Weights of a small contrastive image-text model: encoder norm rmsnorm.
Rows from block 2 of the text encoder of a small contrastive image-text model, named by matrix and row number. Rows with one number belong to one neuron. Each number is 200 + 20 x the weight over its row's rms, rounded and kept within 0 to 999. All counts start at 0. After the name is the row's rms in percent of the matrix's.
After each neuron's rows are labels from the 100 texts, of 14976, where the neuron reaches its highest value: "tokens" is the input token at the peak. Only what is clearly more common there than usual is listed. The data: regions of photos with short descriptions (Visual Genome).
# fc1: MLP up (text_encoder.blocks.2.mlp.fc1.weight, 512x128), inputs 0-127
# fc2: MLP down (text_encoder.blocks.2.mlp.fc2.weight, 128x512, transposed), outputs 0-127

fc1.46,074,158,220,221,232,185,193,203,199,189,199,192,219,231,211,218,186,176,184,213,190,204,196,176,189,268,208,163,200,229,192,199,181,214,213,177,201,197,181,188,171,177,177,195,227,200,214,164,257,189,190,188,183,185,195,209,173,196,162,214,214,181,216,216,205,205,193,185,206,211,217,197,213,174,222,186,183,192,194,188,200,212,192,198,239,198,202,182,176,199,214,217,224,201,192,190,261,204,160,193,209,208,207,185,191,231,220,225,189,209,192,236,197,164,167,223,200,207,225,216,196,206,174,213,162,196,222,193,197
fc2.46,070,219,189,194,206,190,229,196,225,187,233,203,182,178,231,199,202,236,238,209,218,196,209,219,196,159,231,178,148,166,241,219,226,179,173,203,190,203,203,182,201,194,173,206,203,236,212,231,165,228,175,185,200,213,194,159,194,183,211,204,186,212,197,221,199,190,193,210,206,188,161,198,205,230,181,201,195,196,194,206,188,222,204,173,198,172,236,196,193,206,192,190,197,187,234,182,181,166,210,200,169,215,234,184,216,166,169,152,224,222,208,201,173,230,192,207,197,175,192,206,196,179,204,198,205,195,186,197,201
tokens: "<end>"

fc1.472,103,213,177,209,229,204,226,204,200,207,210,196,193,191,206,214,186,193,213,179,217,176,196,227,230,203,182,217,188,210,199,187,195,139,188,146,197,178,189,211,189,199,156,187,182,185,196,188,193,247,198,189,229,186,201,192,182,204,202,167,198,202,234,187,210,218,209,204,246,211,194,194,218,222,172,217,202,212,190,188,217,203,168,230,214,172,199,199,211,206,207,196,228,223,193,163,199,219,189,213,237,181,210,194,242,189,167,200,198,184,176,172,199,222,222,188,233,163,222,208,196,192,231,220,174,239,203,169,193
fc2.472,118,208,220,184,214,217,217,219,201,198,212,203,211,207,210,192,218,210,233,183,210,186,207,204,242,196,214,205,204,127,226,178,206,194,168,215,200,230,187,190,209,219,194,206,165,202,192,195,210,190,225,196,187,211,199,217,189,254,206,201,211,192,240,188,191,198,200,197,179,233,199,191,145,217,202,183,197,230,238,183,200,189,223,200,210,184,193,175,182,199,219,204,201,191,229,208,162,182,217,206,150,212,185,193,199,202,198,212,205,213,209,203,203,131,209,228,219,214,179,236,214,158,189,199,198,189,188,211,187
tokens: "bike"; "blue"; "bicycle"

fc1.60,150,210,204,206,195,203,185,223,216,175,193,197,214,157,214,194,232,197,193,215,194,227,169,175,218,255,198,229,238,198,196,183,191,243,181,209,217,203,200,191,180,197,189,193,235,210,211,186,231,226,160,151,202,169,191,198,200,194,175,185,234,190,199,186,187,208,243,191,203,177,189,205,181,197,172,219,225,228,224,201,214,201,170,166,207,197,192,193,156,167,217,166,193,180,198,214,234,178,219,228,198,193,196,200,179,213,198,255,185,192,202,207,197,189,219,192,213,188,213,189,213,187,193,202,168,200,202,194,208
fc2.60,138,179,194,242,198,210,135,205,231,206,206,204,219,192,189,210,186,211,212,233,209,193,221,195,176,216,186,194,202,181,170,211,191,196,201,190,191,172,227,195,183,221,182,184,210,198,238,216,164,212,162,204,213,206,204,183,231,263,198,186,228,217,184,181,242,197,206,192,193,180,220,190,233,208,200,178,203,192,216,209,154,197,213,195,193,199,215,195,150,142,196,202,184,193,210,186,239,174,205,184,198,196,212,184,188,194,211,205,214,196,206,223,197,153,204,203,234,208,171,195,217,194,191,206,193,203,203,189,192
tokens: "orange"; "wall"

fc1.342,158,204,193,194,206,206,200,229,218,165,172,213,179,194,223,196,209,191,215,210,178,224,185,214,206,185,239,206,225,202,203,180,204,208,192,200,206,184,209,237,200,190,156,165,214,189,222,191,190,207,214,161,197,211,203,182,217,152,203,216,207,197,212,161,198,199,232,220,215,207,201,219,208,198,210,218,211,213,169,214,190,180,204,149,205,185,186,208,189,182,186,161,245,173,191,251,213,199,210,241,162,194,207,212,214,209,254,213,206,173,188,200,233,173,210,176,181,202,223,198,208,214,181,211,171,191,177,205,210
fc2.342,166,193,199,200,194,220,173,202,199,204,190,195,195,208,191,192,206,224,184,277,200,192,211,221,210,235,211,188,181,179,180,209,206,181,154,244,190,200,233,188,198,191,201,212,218,198,275,194,164,202,193,213,185,192,196,212,202,205,195,196,180,199,153,201,199,189,187,200,216,169,208,196,211,158,197,187,218,200,206,196,158,209,159,216,216,200,207,231,162,162,182,185,238,197,193,172,186,218,197,198,211,198,215,187,195,189,172,233,196,226,203,184,213,202,204,195,221,186,160,188,190,198,211,206,172,192,197,217,195
tokens: "orange"; "carrots"

fc1.136,108,233,214,202,202,216,162,213,210,242,221,213,189,177,188,175,193,246,196,215,202,160,179,212,179,166,232,215,207,197,210,177,216,224,190,194,215,179,195,196,188,220,193,166,195,204,196,181,207,169,219,208,185,197,214,195,220,213,189,184,204,190,206,236,174,201,204,219,245,222,208,212,232,217,197,222,192,162,184,165,195,249,232,204,210,180,200,188,188,186,162,197,202,190,185,210,195,155,175,192,203,198,214,238,212,180,189,250,204,201,204,184,181,202,203,210,236,181,236,207,194,210,203,211,163,203,208,199,194
fc2.136,108,191,195,237,212,207,181,182,251,175,221,214,225,215,184,182,165,171,180,200,205,204,196,232,211,143,204,185,192,208,211,199,190,206,223,181,211,202,197,227,203,184,187,226,218,195,183,205,214,194,219,176,196,206,221,224,219,186,235,220,244,215,231,210,170,203,188,185,198,204,206,181,227,201,227,199,160,239,180,208,229,212,227,229,224,214,184,173,176,241,164,202,188,217,148,207,158,228,210,218,204,190,199,179,190,193,194,215,213,206,192,214,191,192,203,176,198,194,223,205,192,214,196,187,192,183,208,201,219
tokens: "."; "bed"

fc1.133,111,243,142,253,180,217,197,219,190,224,208,181,180,203,211,198,210,225,200,209,213,165,178,177,217,177,191,169,214,215,179,186,218,169,189,168,226,196,202,229,178,218,234,206,201,208,220,179,213,165,198,171,195,193,231,202,204,181,189,203,179,171,184,197,241,225,217,211,211,217,194,191,217,179,187,186,195,240,211,201,207,179,212,194,212,206,199,189,230,199,189,180,204,209,218,203,224,205,222,220,221,181,208,195,209,217,174,219,201,194,241,147,200,166,201,231,210,201,184,194,203,162,199,172,199,211,200,201,209
fc2.133,096,185,186,241,201,188,241,222,215,177,152,186,233,193,166,203,197,180,209,197,188,198,195,170,210,213,185,167,237,184,222,188,212,208,205,249,201,217,193,223,207,207,207,190,217,221,204,207,209,219,199,188,231,188,202,218,167,160,200,207,211,221,184,219,185,166,190,214,188,209,166,192,176,201,198,192,215,210,159,203,200,187,193,203,241,156,211,205,209,183,185,217,226,210,210,229,218,193,198,217,202,224,187,191,201,185,205,144,184,240,217,203,227,164,205,180,227,212,196,196,211,174,200,229,198,198,177,190,184
tokens: "."

fc1.451,102,202,197,231,194,220,219,150,197,203,198,159,196,170,220,202,205,191,202,219,203,199,196,199,153,224,203,204,208,180,186,194,224,218,211,187,199,205,202,219,169,170,208,209,229,159,219,173,210,194,239,140,208,191,180,217,196,215,222,215,189,217,203,224,235,190,205,158,227,232,210,228,197,183,206,179,190,189,184,221,217,202,179,177,201,211,201,178,202,172,239,222,212,207,223,186,176,181,187,194,216,191,196,171,160,184,212,223,168,213,181,194,208,228,217,242,200,228,203,203,219,198,179,203,215,211,183,207,207
fc2.451,086,182,201,222,210,184,224,199,249,177,186,210,175,194,196,188,189,221,180,241,159,186,209,193,206,195,162,222,155,182,201,197,208,191,187,193,196,182,207,179,240,182,194,197,221,212,221,192,231,183,196,175,203,219,222,154,212,186,182,195,211,222,235,191,170,215,220,217,227,168,217,174,157,195,171,212,195,198,227,188,229,220,178,208,187,175,213,194,197,224,143,176,227,218,191,215,196,212,205,188,195,195,196,172,214,207,208,156,199,212,188,207,213,191,175,189,241,194,213,213,200,201,193,225,206,208,192,206,200
tokens: "wall"; "face"; "is"; "pattern"

fc1.372,072,202,167,214,169,180,215,177,249,168,183,205,191,147,187,219,231,206,198,226,221,173,182,184,200,217,222,271,228,198,203,189,230,190,187,172,196,199,210,234,216,201,226,202,222,188,224,166,206,220,196,187,216,169,202,192,196,190,216,209,200,207,164,211,207,236,192,198,168,183,188,204,203,202,187,206,183,201,189,205,221,224,181,201,235,201,198,187,200,199,185,156,169,189,207,218,163,208,218,184,210,178,223,156,212,195,221,216,183,174,217,193,207,211,210,221,177,214,203,201,187,210,176,219,191,212,210,202,197
fc2.372,075,207,190,191,187,209,221,194,198,212,206,195,162,179,222,186,196,195,188,244,209,198,201,202,192,197,206,188,218,209,185,193,188,173,193,242,192,169,222,187,228,206,200,229,216,194,231,197,205,196,213,238,145,203,213,192,194,188,196,182,258,216,242,190,213,216,193,182,206,207,243,208,202,206,203,171,181,203,175,175,198,182,179,189,189,198,182,220,239,227,202,212,185,222,187,222,205,202,174,207,189,209,264,144,182,167,210,206,202,187,215,195,209,207,209,178,234,200,215,221,228,184,196,176,197,205,221,192,221
tokens: "<end>"

fc1.269,117,187,188,208,185,191,188,198,204,240,234,190,193,227,223,199,190,228,211,190,229,213,187,204,216,207,190,164,176,186,171,210,209,161,201,190,200,217,178,214,189,216,183,180,211,196,238,186,210,185,186,184,178,164,204,216,228,191,195,162,192,185,223,218,200,210,193,224,234,217,166,150,175,176,181,198,205,202,184,171,203,213,202,218,221,203,176,177,236,213,219,192,205,191,217,152,214,194,194,209,252,197,201,231,219,215,193,187,206,204,222,179,211,149,208,197,227,182,220,196,209,169,197,194,163,215,200,217,221
fc2.269,117,188,185,185,197,204,210,214,253,195,213,191,229,196,202,207,212,190,235,187,209,194,197,234,199,186,231,184,198,195,179,209,200,199,153,222,205,233,226,224,262,203,202,191,183,185,188,198,228,188,200,190,211,196,203,204,223,183,182,166,188,192,208,141,175,208,197,197,209,227,162,202,168,220,221,209,167,239,210,192,196,205,214,205,176,188,178,198,171,185,196,220,224,225,196,191,198,182,201,213,204,191,184,222,181,212,185,166,192,199,187,191,200,134,208,204,197,200,179,187,255,212,209,209,193,219,200,184,188
tokens: "bike"; "chair"; "to"

fc1.194,134,204,195,231,177,216,178,202,226,190,196,220,216,242,187,180,189,195,176,212,189,207,197,231,181,180,193,239,176,200,168,220,195,235,227,185,199,231,207,221,185,188,203,221,210,175,179,207,166,179,218,210,230,200,202,181,211,200,171,191,218,182,220,188,200,199,212,173,209,200,201,192,210,204,219,187,207,218,236,178,176,199,211,230,236,155,212,224,173,158,214,195,203,228,196,208,157,188,196,198,191,194,211,157,195,222,237,215,212,194,188,182,194,162,217,204,181,200,194,174,187,219,226,153,187,223,171,209,198
fc2.194,130,222,201,220,200,240,190,186,213,203,206,196,237,189,208,181,204,213,195,203,199,187,217,174,180,237,208,207,200,243,187,190,209,177,228,268,196,248,184,209,187,232,180,201,191,213,200,211,213,207,214,216,207,197,203,184,257,182,213,185,211,162,218,154,159,213,193,197,204,190,233,207,178,166,192,204,215,206,199,204,194,190,198,190,226,156,171,204,164,215,212,211,187,202,231,161,218,187,186,207,202,193,162,183,192,183,197,187,229,191,227,223,211,170,207,201,171,207,188,203,216,185,214,201,199,204,203,210,207
tokens: "."; "glass"

fc1.166,113,190,193,211,168,180,188,224,221,194,182,206,211,187,169,182,173,179,188,204,178,229,182,207,220,205,192,211,231,220,176,214,199,213,180,211,188,231,184,194,200,203,226,208,206,255,207,163,232,202,190,201,211,184,206,200,208,204,193,201,197,199,212,184,179,207,223,186,193,195,188,176,191,184,229,153,214,221,168,190,179,167,167,213,214,190,181,199,177,169,215,173,254,154,204,185,211,182,191,232,205,187,196,238,204,219,221,209,185,189,217,209,213,226,158,191,234,219,200,220,244,219,213,216,196,193,194,218,216
fc2.166,124,239,184,231,194,213,195,210,205,199,205,219,212,227,201,210,193,241,247,222,196,212,173,219,221,208,210,193,207,207,184,186,179,177,202,213,192,205,223,202,216,209,189,199,202,235,174,198,193,202,192,218,182,181,216,208,190,155,225,247,239,206,184,177,196,180,188,196,225,207,248,194,217,175,207,231,240,248,232,209,195,213,196,196,213,205,182,242,180,153,220,184,196,206,193,159,219,203,181,216,210,189,211,188,185,208,191,211,223,205,197,217,200,176,184,204,190,204,156,214,158,200,198,194,182,216,207,176,208
tokens: "orange"

fc1.310,081,227,223,194,203,207,200,191,205,216,180,248,192,216,204,208,179,196,196,220,203,181,204,170,203,157,188,187,233,234,182,186,178,209,177,212,182,206,204,197,213,220,203,199,168,190,211,214,187,183,164,251,224,188,175,208,229,201,178,232,209,220,174,188,190,200,200,204,196,176,198,186,237,196,182,188,179,208,184,190,213,223,191,205,234,192,227,183,193,180,191,204,200,202,219,188,229,216,167,264,174,193,211,197,169,197,221,194,226,172,188,184,173,201,192,215,155,175,206,230,169,204,233,209,186,212,187,197,172
fc2.310,074,235,200,193,223,215,154,182,210,187,208,227,238,208,205,189,193,192,209,167,226,207,199,195,182,183,197,180,185,207,223,202,205,205,220,212,194,245,192,210,233,200,205,223,213,175,231,206,188,194,232,209,195,189,208,176,142,172,189,169,177,209,218,218,219,205,228,204,166,225,218,190,203,204,182,206,180,219,175,219,235,193,240,203,200,168,177,221,197,228,197,207,194,231,202,195,181,223,223,200,202,216,221,203,187,162,231,226,196,214,192,199,224,210,202,256,197,204,223,195,194,182,186,181,178,199,213,228,229
tokens: "<end>"

fc1.486,078,226,212,220,210,183,211,209,219,217,211,217,234,197,227,189,213,224,216,210,183,204,187,159,173,160,191,185,212,198,198,181,193,228,191,214,203,169,183,186,201,181,193,200,183,208,195,161,169,196,222,179,205,192,189,209,178,179,193,228,147,194,241,159,243,163,195,179,190,180,208,195,211,203,210,192,218,178,202,221,211,215,197,220,211,189,200,229,200,180,237,162,197,187,195,181,184,180,216,205,215,181,216,181,217,190,200,208,229,178,218,209,206,221,179,250,224,205,231,179,215,205,225,186,234,223,191,226,191
fc2.486,079,192,217,220,190,230,181,186,195,198,192,208,168,185,188,218,209,206,162,199,190,193,194,203,198,199,181,192,199,197,200,188,250,220,207,177,206,205,205,186,199,236,207,208,195,199,217,215,239,204,221,208,191,167,226,219,182,212,227,193,226,203,227,205,161,183,196,199,183,222,172,217,159,226,175,175,174,217,191,183,185,175,197,162,231,220,215,172,208,189,154,195,238,175,150,203,193,161,166,201,172,174,189,230,207,182,209,192,172,185,160,187,213,210,177,175,215,204,216,182,197,197,176,196,194,211,220,200,206
tokens: "wall"; "beach"; "door"; "sand"

fc1.368,120,200,204,212,210,214,203,203,183,228,196,206,189,164,196,237,197,207,184,152,238,193,232,183,220,212,213,170,170,184,219,201,183,203,195,171,208,192,213,184,220,168,212,197,197,180,192,201,194,199,210,181,216,176,209,200,241,192,211,194,237,204,217,186,196,165,209,188,196,188,207,211,223,175,187,205,218,254,181,175,203,219,183,180,252,159,207,205,234,202,218,200,224,197,190,210,224,170,170,222,178,217,181,185,192,223,168,185,204,175,200,164,188,197,220,189,199,182,217,181,235,213,212,173,200,195,244,211,195
fc2.368,104,186,205,174,216,204,239,215,180,208,224,197,175,215,214,225,198,195,207,191,200,211,201,200,214,218,208,185,202,197,223,191,204,199,253,182,203,209,211,195,221,220,190,201,169,202,193,197,199,193,196,200,211,205,189,212,194,185,210,189,220,240,158,196,265,219,202,184,213,216,224,198,206,208,219,210,177,174,210,246,246,191,201,190,257,161,199,163,248,260,183,206,156,189,202,201,200,170,222,209,199,205,204,190,202,219,177,182,200,167,212,208,203,169,205,202,190,192,211,193,187,229,207,181,199,212,194,190,207
tokens: "window"; "clock"; "desk"

fc1.482,085,199,190,188,201,137,198,202,206,213,233,203,210,234,218,222,215,205,185,233,177,186,211,195,190,203,196,194,220,172,193,192,205,203,217,170,202,166,212,215,236,171,177,182,149,188,263,175,214,219,229,159,223,161,177,214,163,186,208,220,211,198,199,206,204,201,169,225,205,205,177,206,188,182,199,195,224,240,176,173,202,196,182,209,203,213,178,217,233,187,199,213,199,209,206,218,205,205,185,200,195,196,212,188,173,212,181,193,187,189,198,224,210,177,208,230,194,150,197,197,194,211,223,194,215,192,202,234,190
fc2.482,085,203,219,202,203,195,195,161,182,186,151,207,194,195,202,207,188,235,213,216,200,177,194,192,192,186,159,188,237,195,191,174,206,249,204,174,219,135,202,229,226,189,179,240,237,204,228,216,215,207,190,221,208,200,213,214,187,185,202,196,226,208,234,182,240,195,203,179,218,184,186,211,199,206,232,187,182,196,183,198,157,194,182,210,215,237,214,183,194,209,245,219,223,185,185,214,198,214,190,206,229,203,255,211,209,208,218,223,206,186,209,200,208,195,209,183,221,227,194,205,208,210,215,210,208,208,220,177,186
tokens: "<end>"

fc1.100,097,220,197,157,177,205,193,245,209,162,181,213,191,216,236,202,183,211,228,188,229,205,211,247,175,151,194,235,199,192,191,171,200,203,210,210,211,171,196,185,187,201,221,227,179,190,223,192,172,189,208,185,171,213,187,181,166,206,191,182,190,207,211,185,192,182,227,228,236,200,177,199,193,199,183,233,181,194,161,181,199,200,199,231,212,147,186,192,196,176,224,197,216,195,223,190,220,204,229,224,197,198,196,225,194,186,201,215,210,230,186,217,185,203,214,199,251,221,200,171,206,179,209,209,211,201,171,202,204
fc2.100,075,199,192,220,207,190,204,217,201,216,204,200,220,200,216,162,225,179,209,232,206,184,182,200,276,242,193,217,176,215,178,219,202,235,233,196,204,199,219,224,196,198,213,183,195,205,164,204,196,166,210,179,210,191,203,174,199,139,198,188,179,178,212,205,179,205,166,188,202,207,204,183,210,220,215,200,197,212,224,205,208,196,196,208,179,191,182,188,197,179,149,202,191,232,184,198,236,190,197,169,162,170,221,228,205,213,212,164,218,211,191,220,208,258,185,201,191,216,182,220,191,206,204,208,193,190,202,196,186
tokens: "."; "building"; "curtains"; "orange"

fc1.460,146,164,208,205,154,196,198,217,186,198,176,199,200,200,222,226,176,167,208,194,208,244,218,235,228,201,215,222,219,199,202,198,176,210,192,210,182,239,202,208,210,183,180,164,238,219,228,185,189,209,179,155,195,190,227,210,230,217,183,202,192,193,182,184,177,223,214,205,221,159,216,172,198,208,193,211,204,215,175,187,208,208,175,203,198,221,218,220,174,198,200,187,176,185,181,248,224,176,233,219,203,176,208,204,207,194,213,234,216,168,200,168,205,186,215,215,198,180,202,172,177,203,191,208,184,162,194,212,238
fc2.460,147,183,193,253,188,222,168,202,176,187,211,200,207,190,214,214,200,173,172,232,190,183,202,211,167,187,198,202,192,170,206,185,187,206,186,203,206,173,168,199,193,179,205,212,237,216,190,196,222,206,204,207,212,200,182,148,202,151,185,235,206,197,198,197,216,171,222,197,185,248,231,181,222,150,203,209,213,215,194,209,221,218,201,192,190,214,168,229,172,125,196,205,220,199,206,215,196,193,195,208,211,207,247,201,201,181,200,201,225,178,183,208,190,197,189,210,218,199,169,207,203,187,205,198,162,205,201,200,226
tokens: "orange"

fc1.73,127,217,224,189,172,204,205,208,227,206,210,214,239,197,194,209,168,183,203,147,213,151,209,187,226,211,197,205,209,180,197,213,202,203,203,188,205,225,173,173,245,215,195,227,194,197,215,196,201,223,182,226,190,219,194,178,202,175,205,193,193,216,190,193,212,164,222,217,198,181,198,200,205,196,195,193,228,184,197,181,191,193,213,218,230,162,162,221,211,236,250,186,205,200,214,225,173,201,170,194,193,187,215,203,208,215,184,211,189,186,180,178,217,178,234,244,194,174,202,169,180,199,182,258,201,176,211,227,191
fc2.73,143,201,208,177,212,188,227,192,200,204,198,189,173,203,188,193,216,218,198,180,190,196,198,188,194,199,189,190,214,167,238,216,203,217,185,188,185,201,200,204,210,206,192,203,200,192,202,186,238,195,202,197,191,192,182,192,211,150,185,240,203,196,215,185,244,180,197,202,197,227,219,180,169,195,200,202,134,235,176,199,206,213,205,215,176,157,213,171,249,252,166,196,128,189,215,190,137,190,188,193,210,201,211,193,203,211,201,177,203,199,204,191,198,171,187,181,200,177,221,193,184,196,192,175,189,195,201,204,186
tokens: "window"; "monitor"

fc1.364,079,202,202,193,153,176,177,202,222,179,218,236,195,192,220,202,203,190,185,235,211,195,178,186,218,231,208,194,259,204,214,200,220,191,165,215,213,147,222,183,174,178,193,210,171,190,230,191,187,189,212,229,213,182,173,182,218,228,235,229,210,184,222,176,179,188,204,203,152,199,200,176,210,201,201,188,181,193,225,203,185,196,178,190,216,177,199,209,212,228,222,176,220,194,189,217,205,194,196,188,197,232,223,159,189,212,211,209,188,213,186,215,216,198,231,183,180,188,210,224,211,182,153,175,195,181,196,221,181
fc2.364,103,189,189,193,217,200,181,192,222,189,232,201,161,181,211,202,205,210,207,209,195,204,193,175,181,196,210,191,213,177,197,183,218,212,179,172,183,158,188,175,184,180,183,195,179,209,211,222,159,187,220,192,187,190,196,183,190,194,196,170,214,191,220,221,179,212,217,196,193,185,196,186,198,191,179,191,173,188,206,194,162,196,182,190,229,205,186,206,207,210,260,210,188,216,196,259,194,188,182,193,189,201,292,180,202,183,218,231,196,204,203,203,191,195,191,167,169,212,222,226,217,207,216,232,199,191,197,243,174
tokens: "<end>"

fc1.119,145,214,201,210,165,166,188,190,247,200,212,226,206,205,207,171,218,222,223,183,160,204,204,217,182,169,216,190,210,245,199,190,219,207,212,198,218,219,204,189,232,249,203,216,191,210,224,193,205,164,215,217,178,217,203,201,222,208,236,246,174,178,209,224,224,176,221,174,200,176,188,186,203,195,213,200,222,183,216,176,192,166,182,186,217,181,186,188,198,225,177,176,182,203,196,214,185,184,210,210,193,195,193,213,173,207,212,272,193,192,215,185,184,230,215,186,197,217,177,204,187,173,192,207,207,178,194,195,233
fc2.119,117,195,206,208,206,214,183,203,232,204,215,208,200,207,185,212,206,224,193,199,213,212,189,198,200,206,207,188,201,174,196,208,213,192,200,215,207,212,206,214,220,203,186,204,201,189,237,204,233,221,207,205,203,190,218,189,206,213,199,220,165,232,187,180,202,202,183,194,200,220,189,182,191,199,207,197,187,202,236,213,212,232,201,217,225,186,178,211,185,220,187,215,187,205,188,202,214,183,192,208,212,207,78,199,178,213,217,254,210,204,149,170,198,168,196,193,188,185,137,186,230,186,208,217,208,205,210,208,185
tokens: "."

fc1.37,095,188,201,192,201,147,233,193,194,214,248,184,184,198,187,180,232,207,195,170,205,191,189,213,209,172,227,226,193,226,208,210,186,209,211,181,228,187,226,193,236,202,205,181,211,181,222,189,213,181,196,185,227,181,190,220,214,202,192,225,173,195,242,179,173,211,202,179,213,209,161,223,214,218,240,181,192,190,200,204,185,200,217,172,217,227,232,199,153,204,174,207,194,217,182,198,171,215,198,185,214,222,202,196,201,171,184,186,211,194,171,191,195,240,198,211,165,241,211,214,199,193,190,181,205,168,244,183,213
fc2.37,110,188,199,179,204,198,184,195,180,180,187,203,174,199,212,190,198,225,208,183,195,185,192,164,159,241,180,212,201,181,211,197,210,207,233,246,198,193,246,223,163,192,183,196,210,202,194,197,172,213,195,214,205,159,208,195,157,196,188,145,177,192,203,203,245,206,205,191,201,236,203,229,222,175,180,200,187,233,229,184,240,182,229,193,199,155,222,176,167,189,208,178,206,191,217,172,211,165,204,220,173,182,192,206,219,166,219,198,196,208,205,204,217,194,176,181,187,186,200,209,190,223,209,203,200,207,215,188,214
tokens: "legs"; "pole"; "out"

fc1.121,063,155,212,196,199,191,189,217,201,228,205,204,231,181,188,227,189,196,202,200,182,212,174,196,234,222,211,180,186,197,198,197,179,199,217,200,243,188,220,208,198,221,192,209,227,187,196,158,253,195,211,205,228,208,169,197,212,189,206,203,237,203,208,168,228,199,223,198,191,197,174,175,160,202,241,181,189,203,148,193,188,183,169,191,211,188,148,174,207,197,244,194,233,155,197,227,208,207,207,206,199,199,208,218,188,208,201,175,211,203,166,195,215,227,184,199,213,214,185,204,188,184,204,210,167,221,192,224,182
fc2.121,066,233,194,186,198,211,197,202,186,206,215,175,200,199,202,220,235,218,217,207,206,222,190,217,187,211,220,218,199,204,165,192,198,165,192,193,210,190,199,187,257,207,210,214,216,203,234,208,183,213,215,224,215,215,197,196,161,210,227,205,138,207,194,236,205,219,190,206,223,227,185,212,227,191,190,231,205,218,209,218,158,201,213,206,181,175,242,220,186,197,172,204,173,225,215,177,229,205,211,193,222,185,207,179,210,192,227,216,179,183,209,195,171,212,236,209,186,185,168,198,220,240,202,171,228,239,214,190,175
tokens: "orange"; "floor"

fc1.405,109,223,219,205,223,189,189,208,178,162,188,203,234,229,220,222,211,215,201,200,211,184,167,202,182,213,194,199,212,193,213,183,196,185,185,174,201,178,177,155,223,239,208,179,223,190,175,204,191,207,198,239,209,173,191,221,197,240,224,201,201,224,198,193,217,181,171,233,175,203,191,207,182,183,155,225,198,170,159,177,193,189,209,151,227,193,216,191,208,192,208,237,204,202,213,165,188,176,185,226,235,195,223,177,205,190,189,228,221,195,232,218,203,202,210,188,198,186,192,199,211,166,209,217,195,201,188,241,222
fc2.405,111,213,191,212,229,233,196,193,197,181,200,204,157,193,184,192,225,228,217,210,205,200,196,206,196,182,165,201,188,183,185,202,200,197,178,200,196,175,201,177,187,200,209,225,254,181,231,184,222,198,199,183,189,223,210,164,245,188,205,192,254,203,228,224,182,218,182,187,176,193,182,201,256,231,224,205,187,222,203,177,194,198,190,212,220,182,222,149,190,214,156,188,175,183,206,164,186,201,216,221,196,203,200,192,186,189,189,176,222,204,213,204,199,203,197,190,202,207,224,201,208,241,206,220,198,182,220,155,224
tokens: "wall"; "the"

fc1.151,126,242,205,189,210,215,212,194,209,208,217,208,194,169,203,188,173,187,163,166,215,218,221,188,219,184,225,179,215,206,198,205,156,207,198,196,206,190,190,193,247,193,206,159,212,213,214,209,194,195,171,210,194,205,214,188,210,218,207,193,228,217,186,170,222,215,192,180,214,191,196,198,220,204,202,219,172,170,203,181,214,209,197,176,230,188,211,202,196,241,207,198,221,186,213,169,197,221,215,196,212,204,215,172,181,211,144,221,208,205,171,200,162,169,214,235,189,180,174,157,189,208,203,242,190,220,218,248,232
fc2.151,149,200,208,172,216,199,221,181,206,190,163,199,213,191,199,169,199,218,140,201,209,198,201,173,164,169,170,206,216,197,210,197,203,201,197,188,196,178,196,196,237,224,200,184,200,211,195,188,239,204,215,205,187,197,206,234,232,193,214,202,202,204,175,183,222,213,201,202,234,203,212,218,233,158,225,216,179,166,231,189,161,195,203,211,230,168,225,215,200,253,196,200,177,199,184,169,200,222,201,219,196,196,225,242,206,224,201,195,204,198,200,211,181,195,211,211,248,215,251,210,179,222,202,189,172,214,200,206,211
tokens: "window"; "<end>"; "windows"

fc1.69,060,262,195,179,209,183,221,197,199,229,204,210,188,218,197,170,182,180,182,233,242,212,209,203,183,204,205,187,198,245,178,178,193,217,192,163,207,163,200,204,214,206,222,176,174,188,227,179,194,167,180,201,200,232,158,193,183,182,195,202,203,186,225,219,220,227,192,183,207,202,218,189,194,202,202,220,203,203,153,206,213,187,171,183,214,192,210,207,249,208,221,196,242,205,180,203,227,185,189,211,202,205,219,188,207,233,172,205,166,212,203,180,205,163,234,200,179,196,199,213,232,196,183,202,217,171,219,190,216
fc2.69,054,210,214,190,203,200,209,205,200,209,214,192,185,218,183,189,204,199,222,186,198,188,220,207,176,208,205,205,193,148,200,201,208,184,214,195,205,185,226,181,189,196,209,188,194,194,209,201,160,200,218,179,206,185,199,227,177,201,229,196,223,169,210,219,176,204,204,200,179,184,206,207,184,225,163,182,197,230,182,198,202,245,207,214,203,217,177,225,207,236,256,206,215,198,221,213,236,224,228,188,192,196,302,210,190,191,201,203,195,175,203,229,199,213,185,224,190,164,223,208,185,224,213,170,191,206,221,214,223
tokens: "<end>"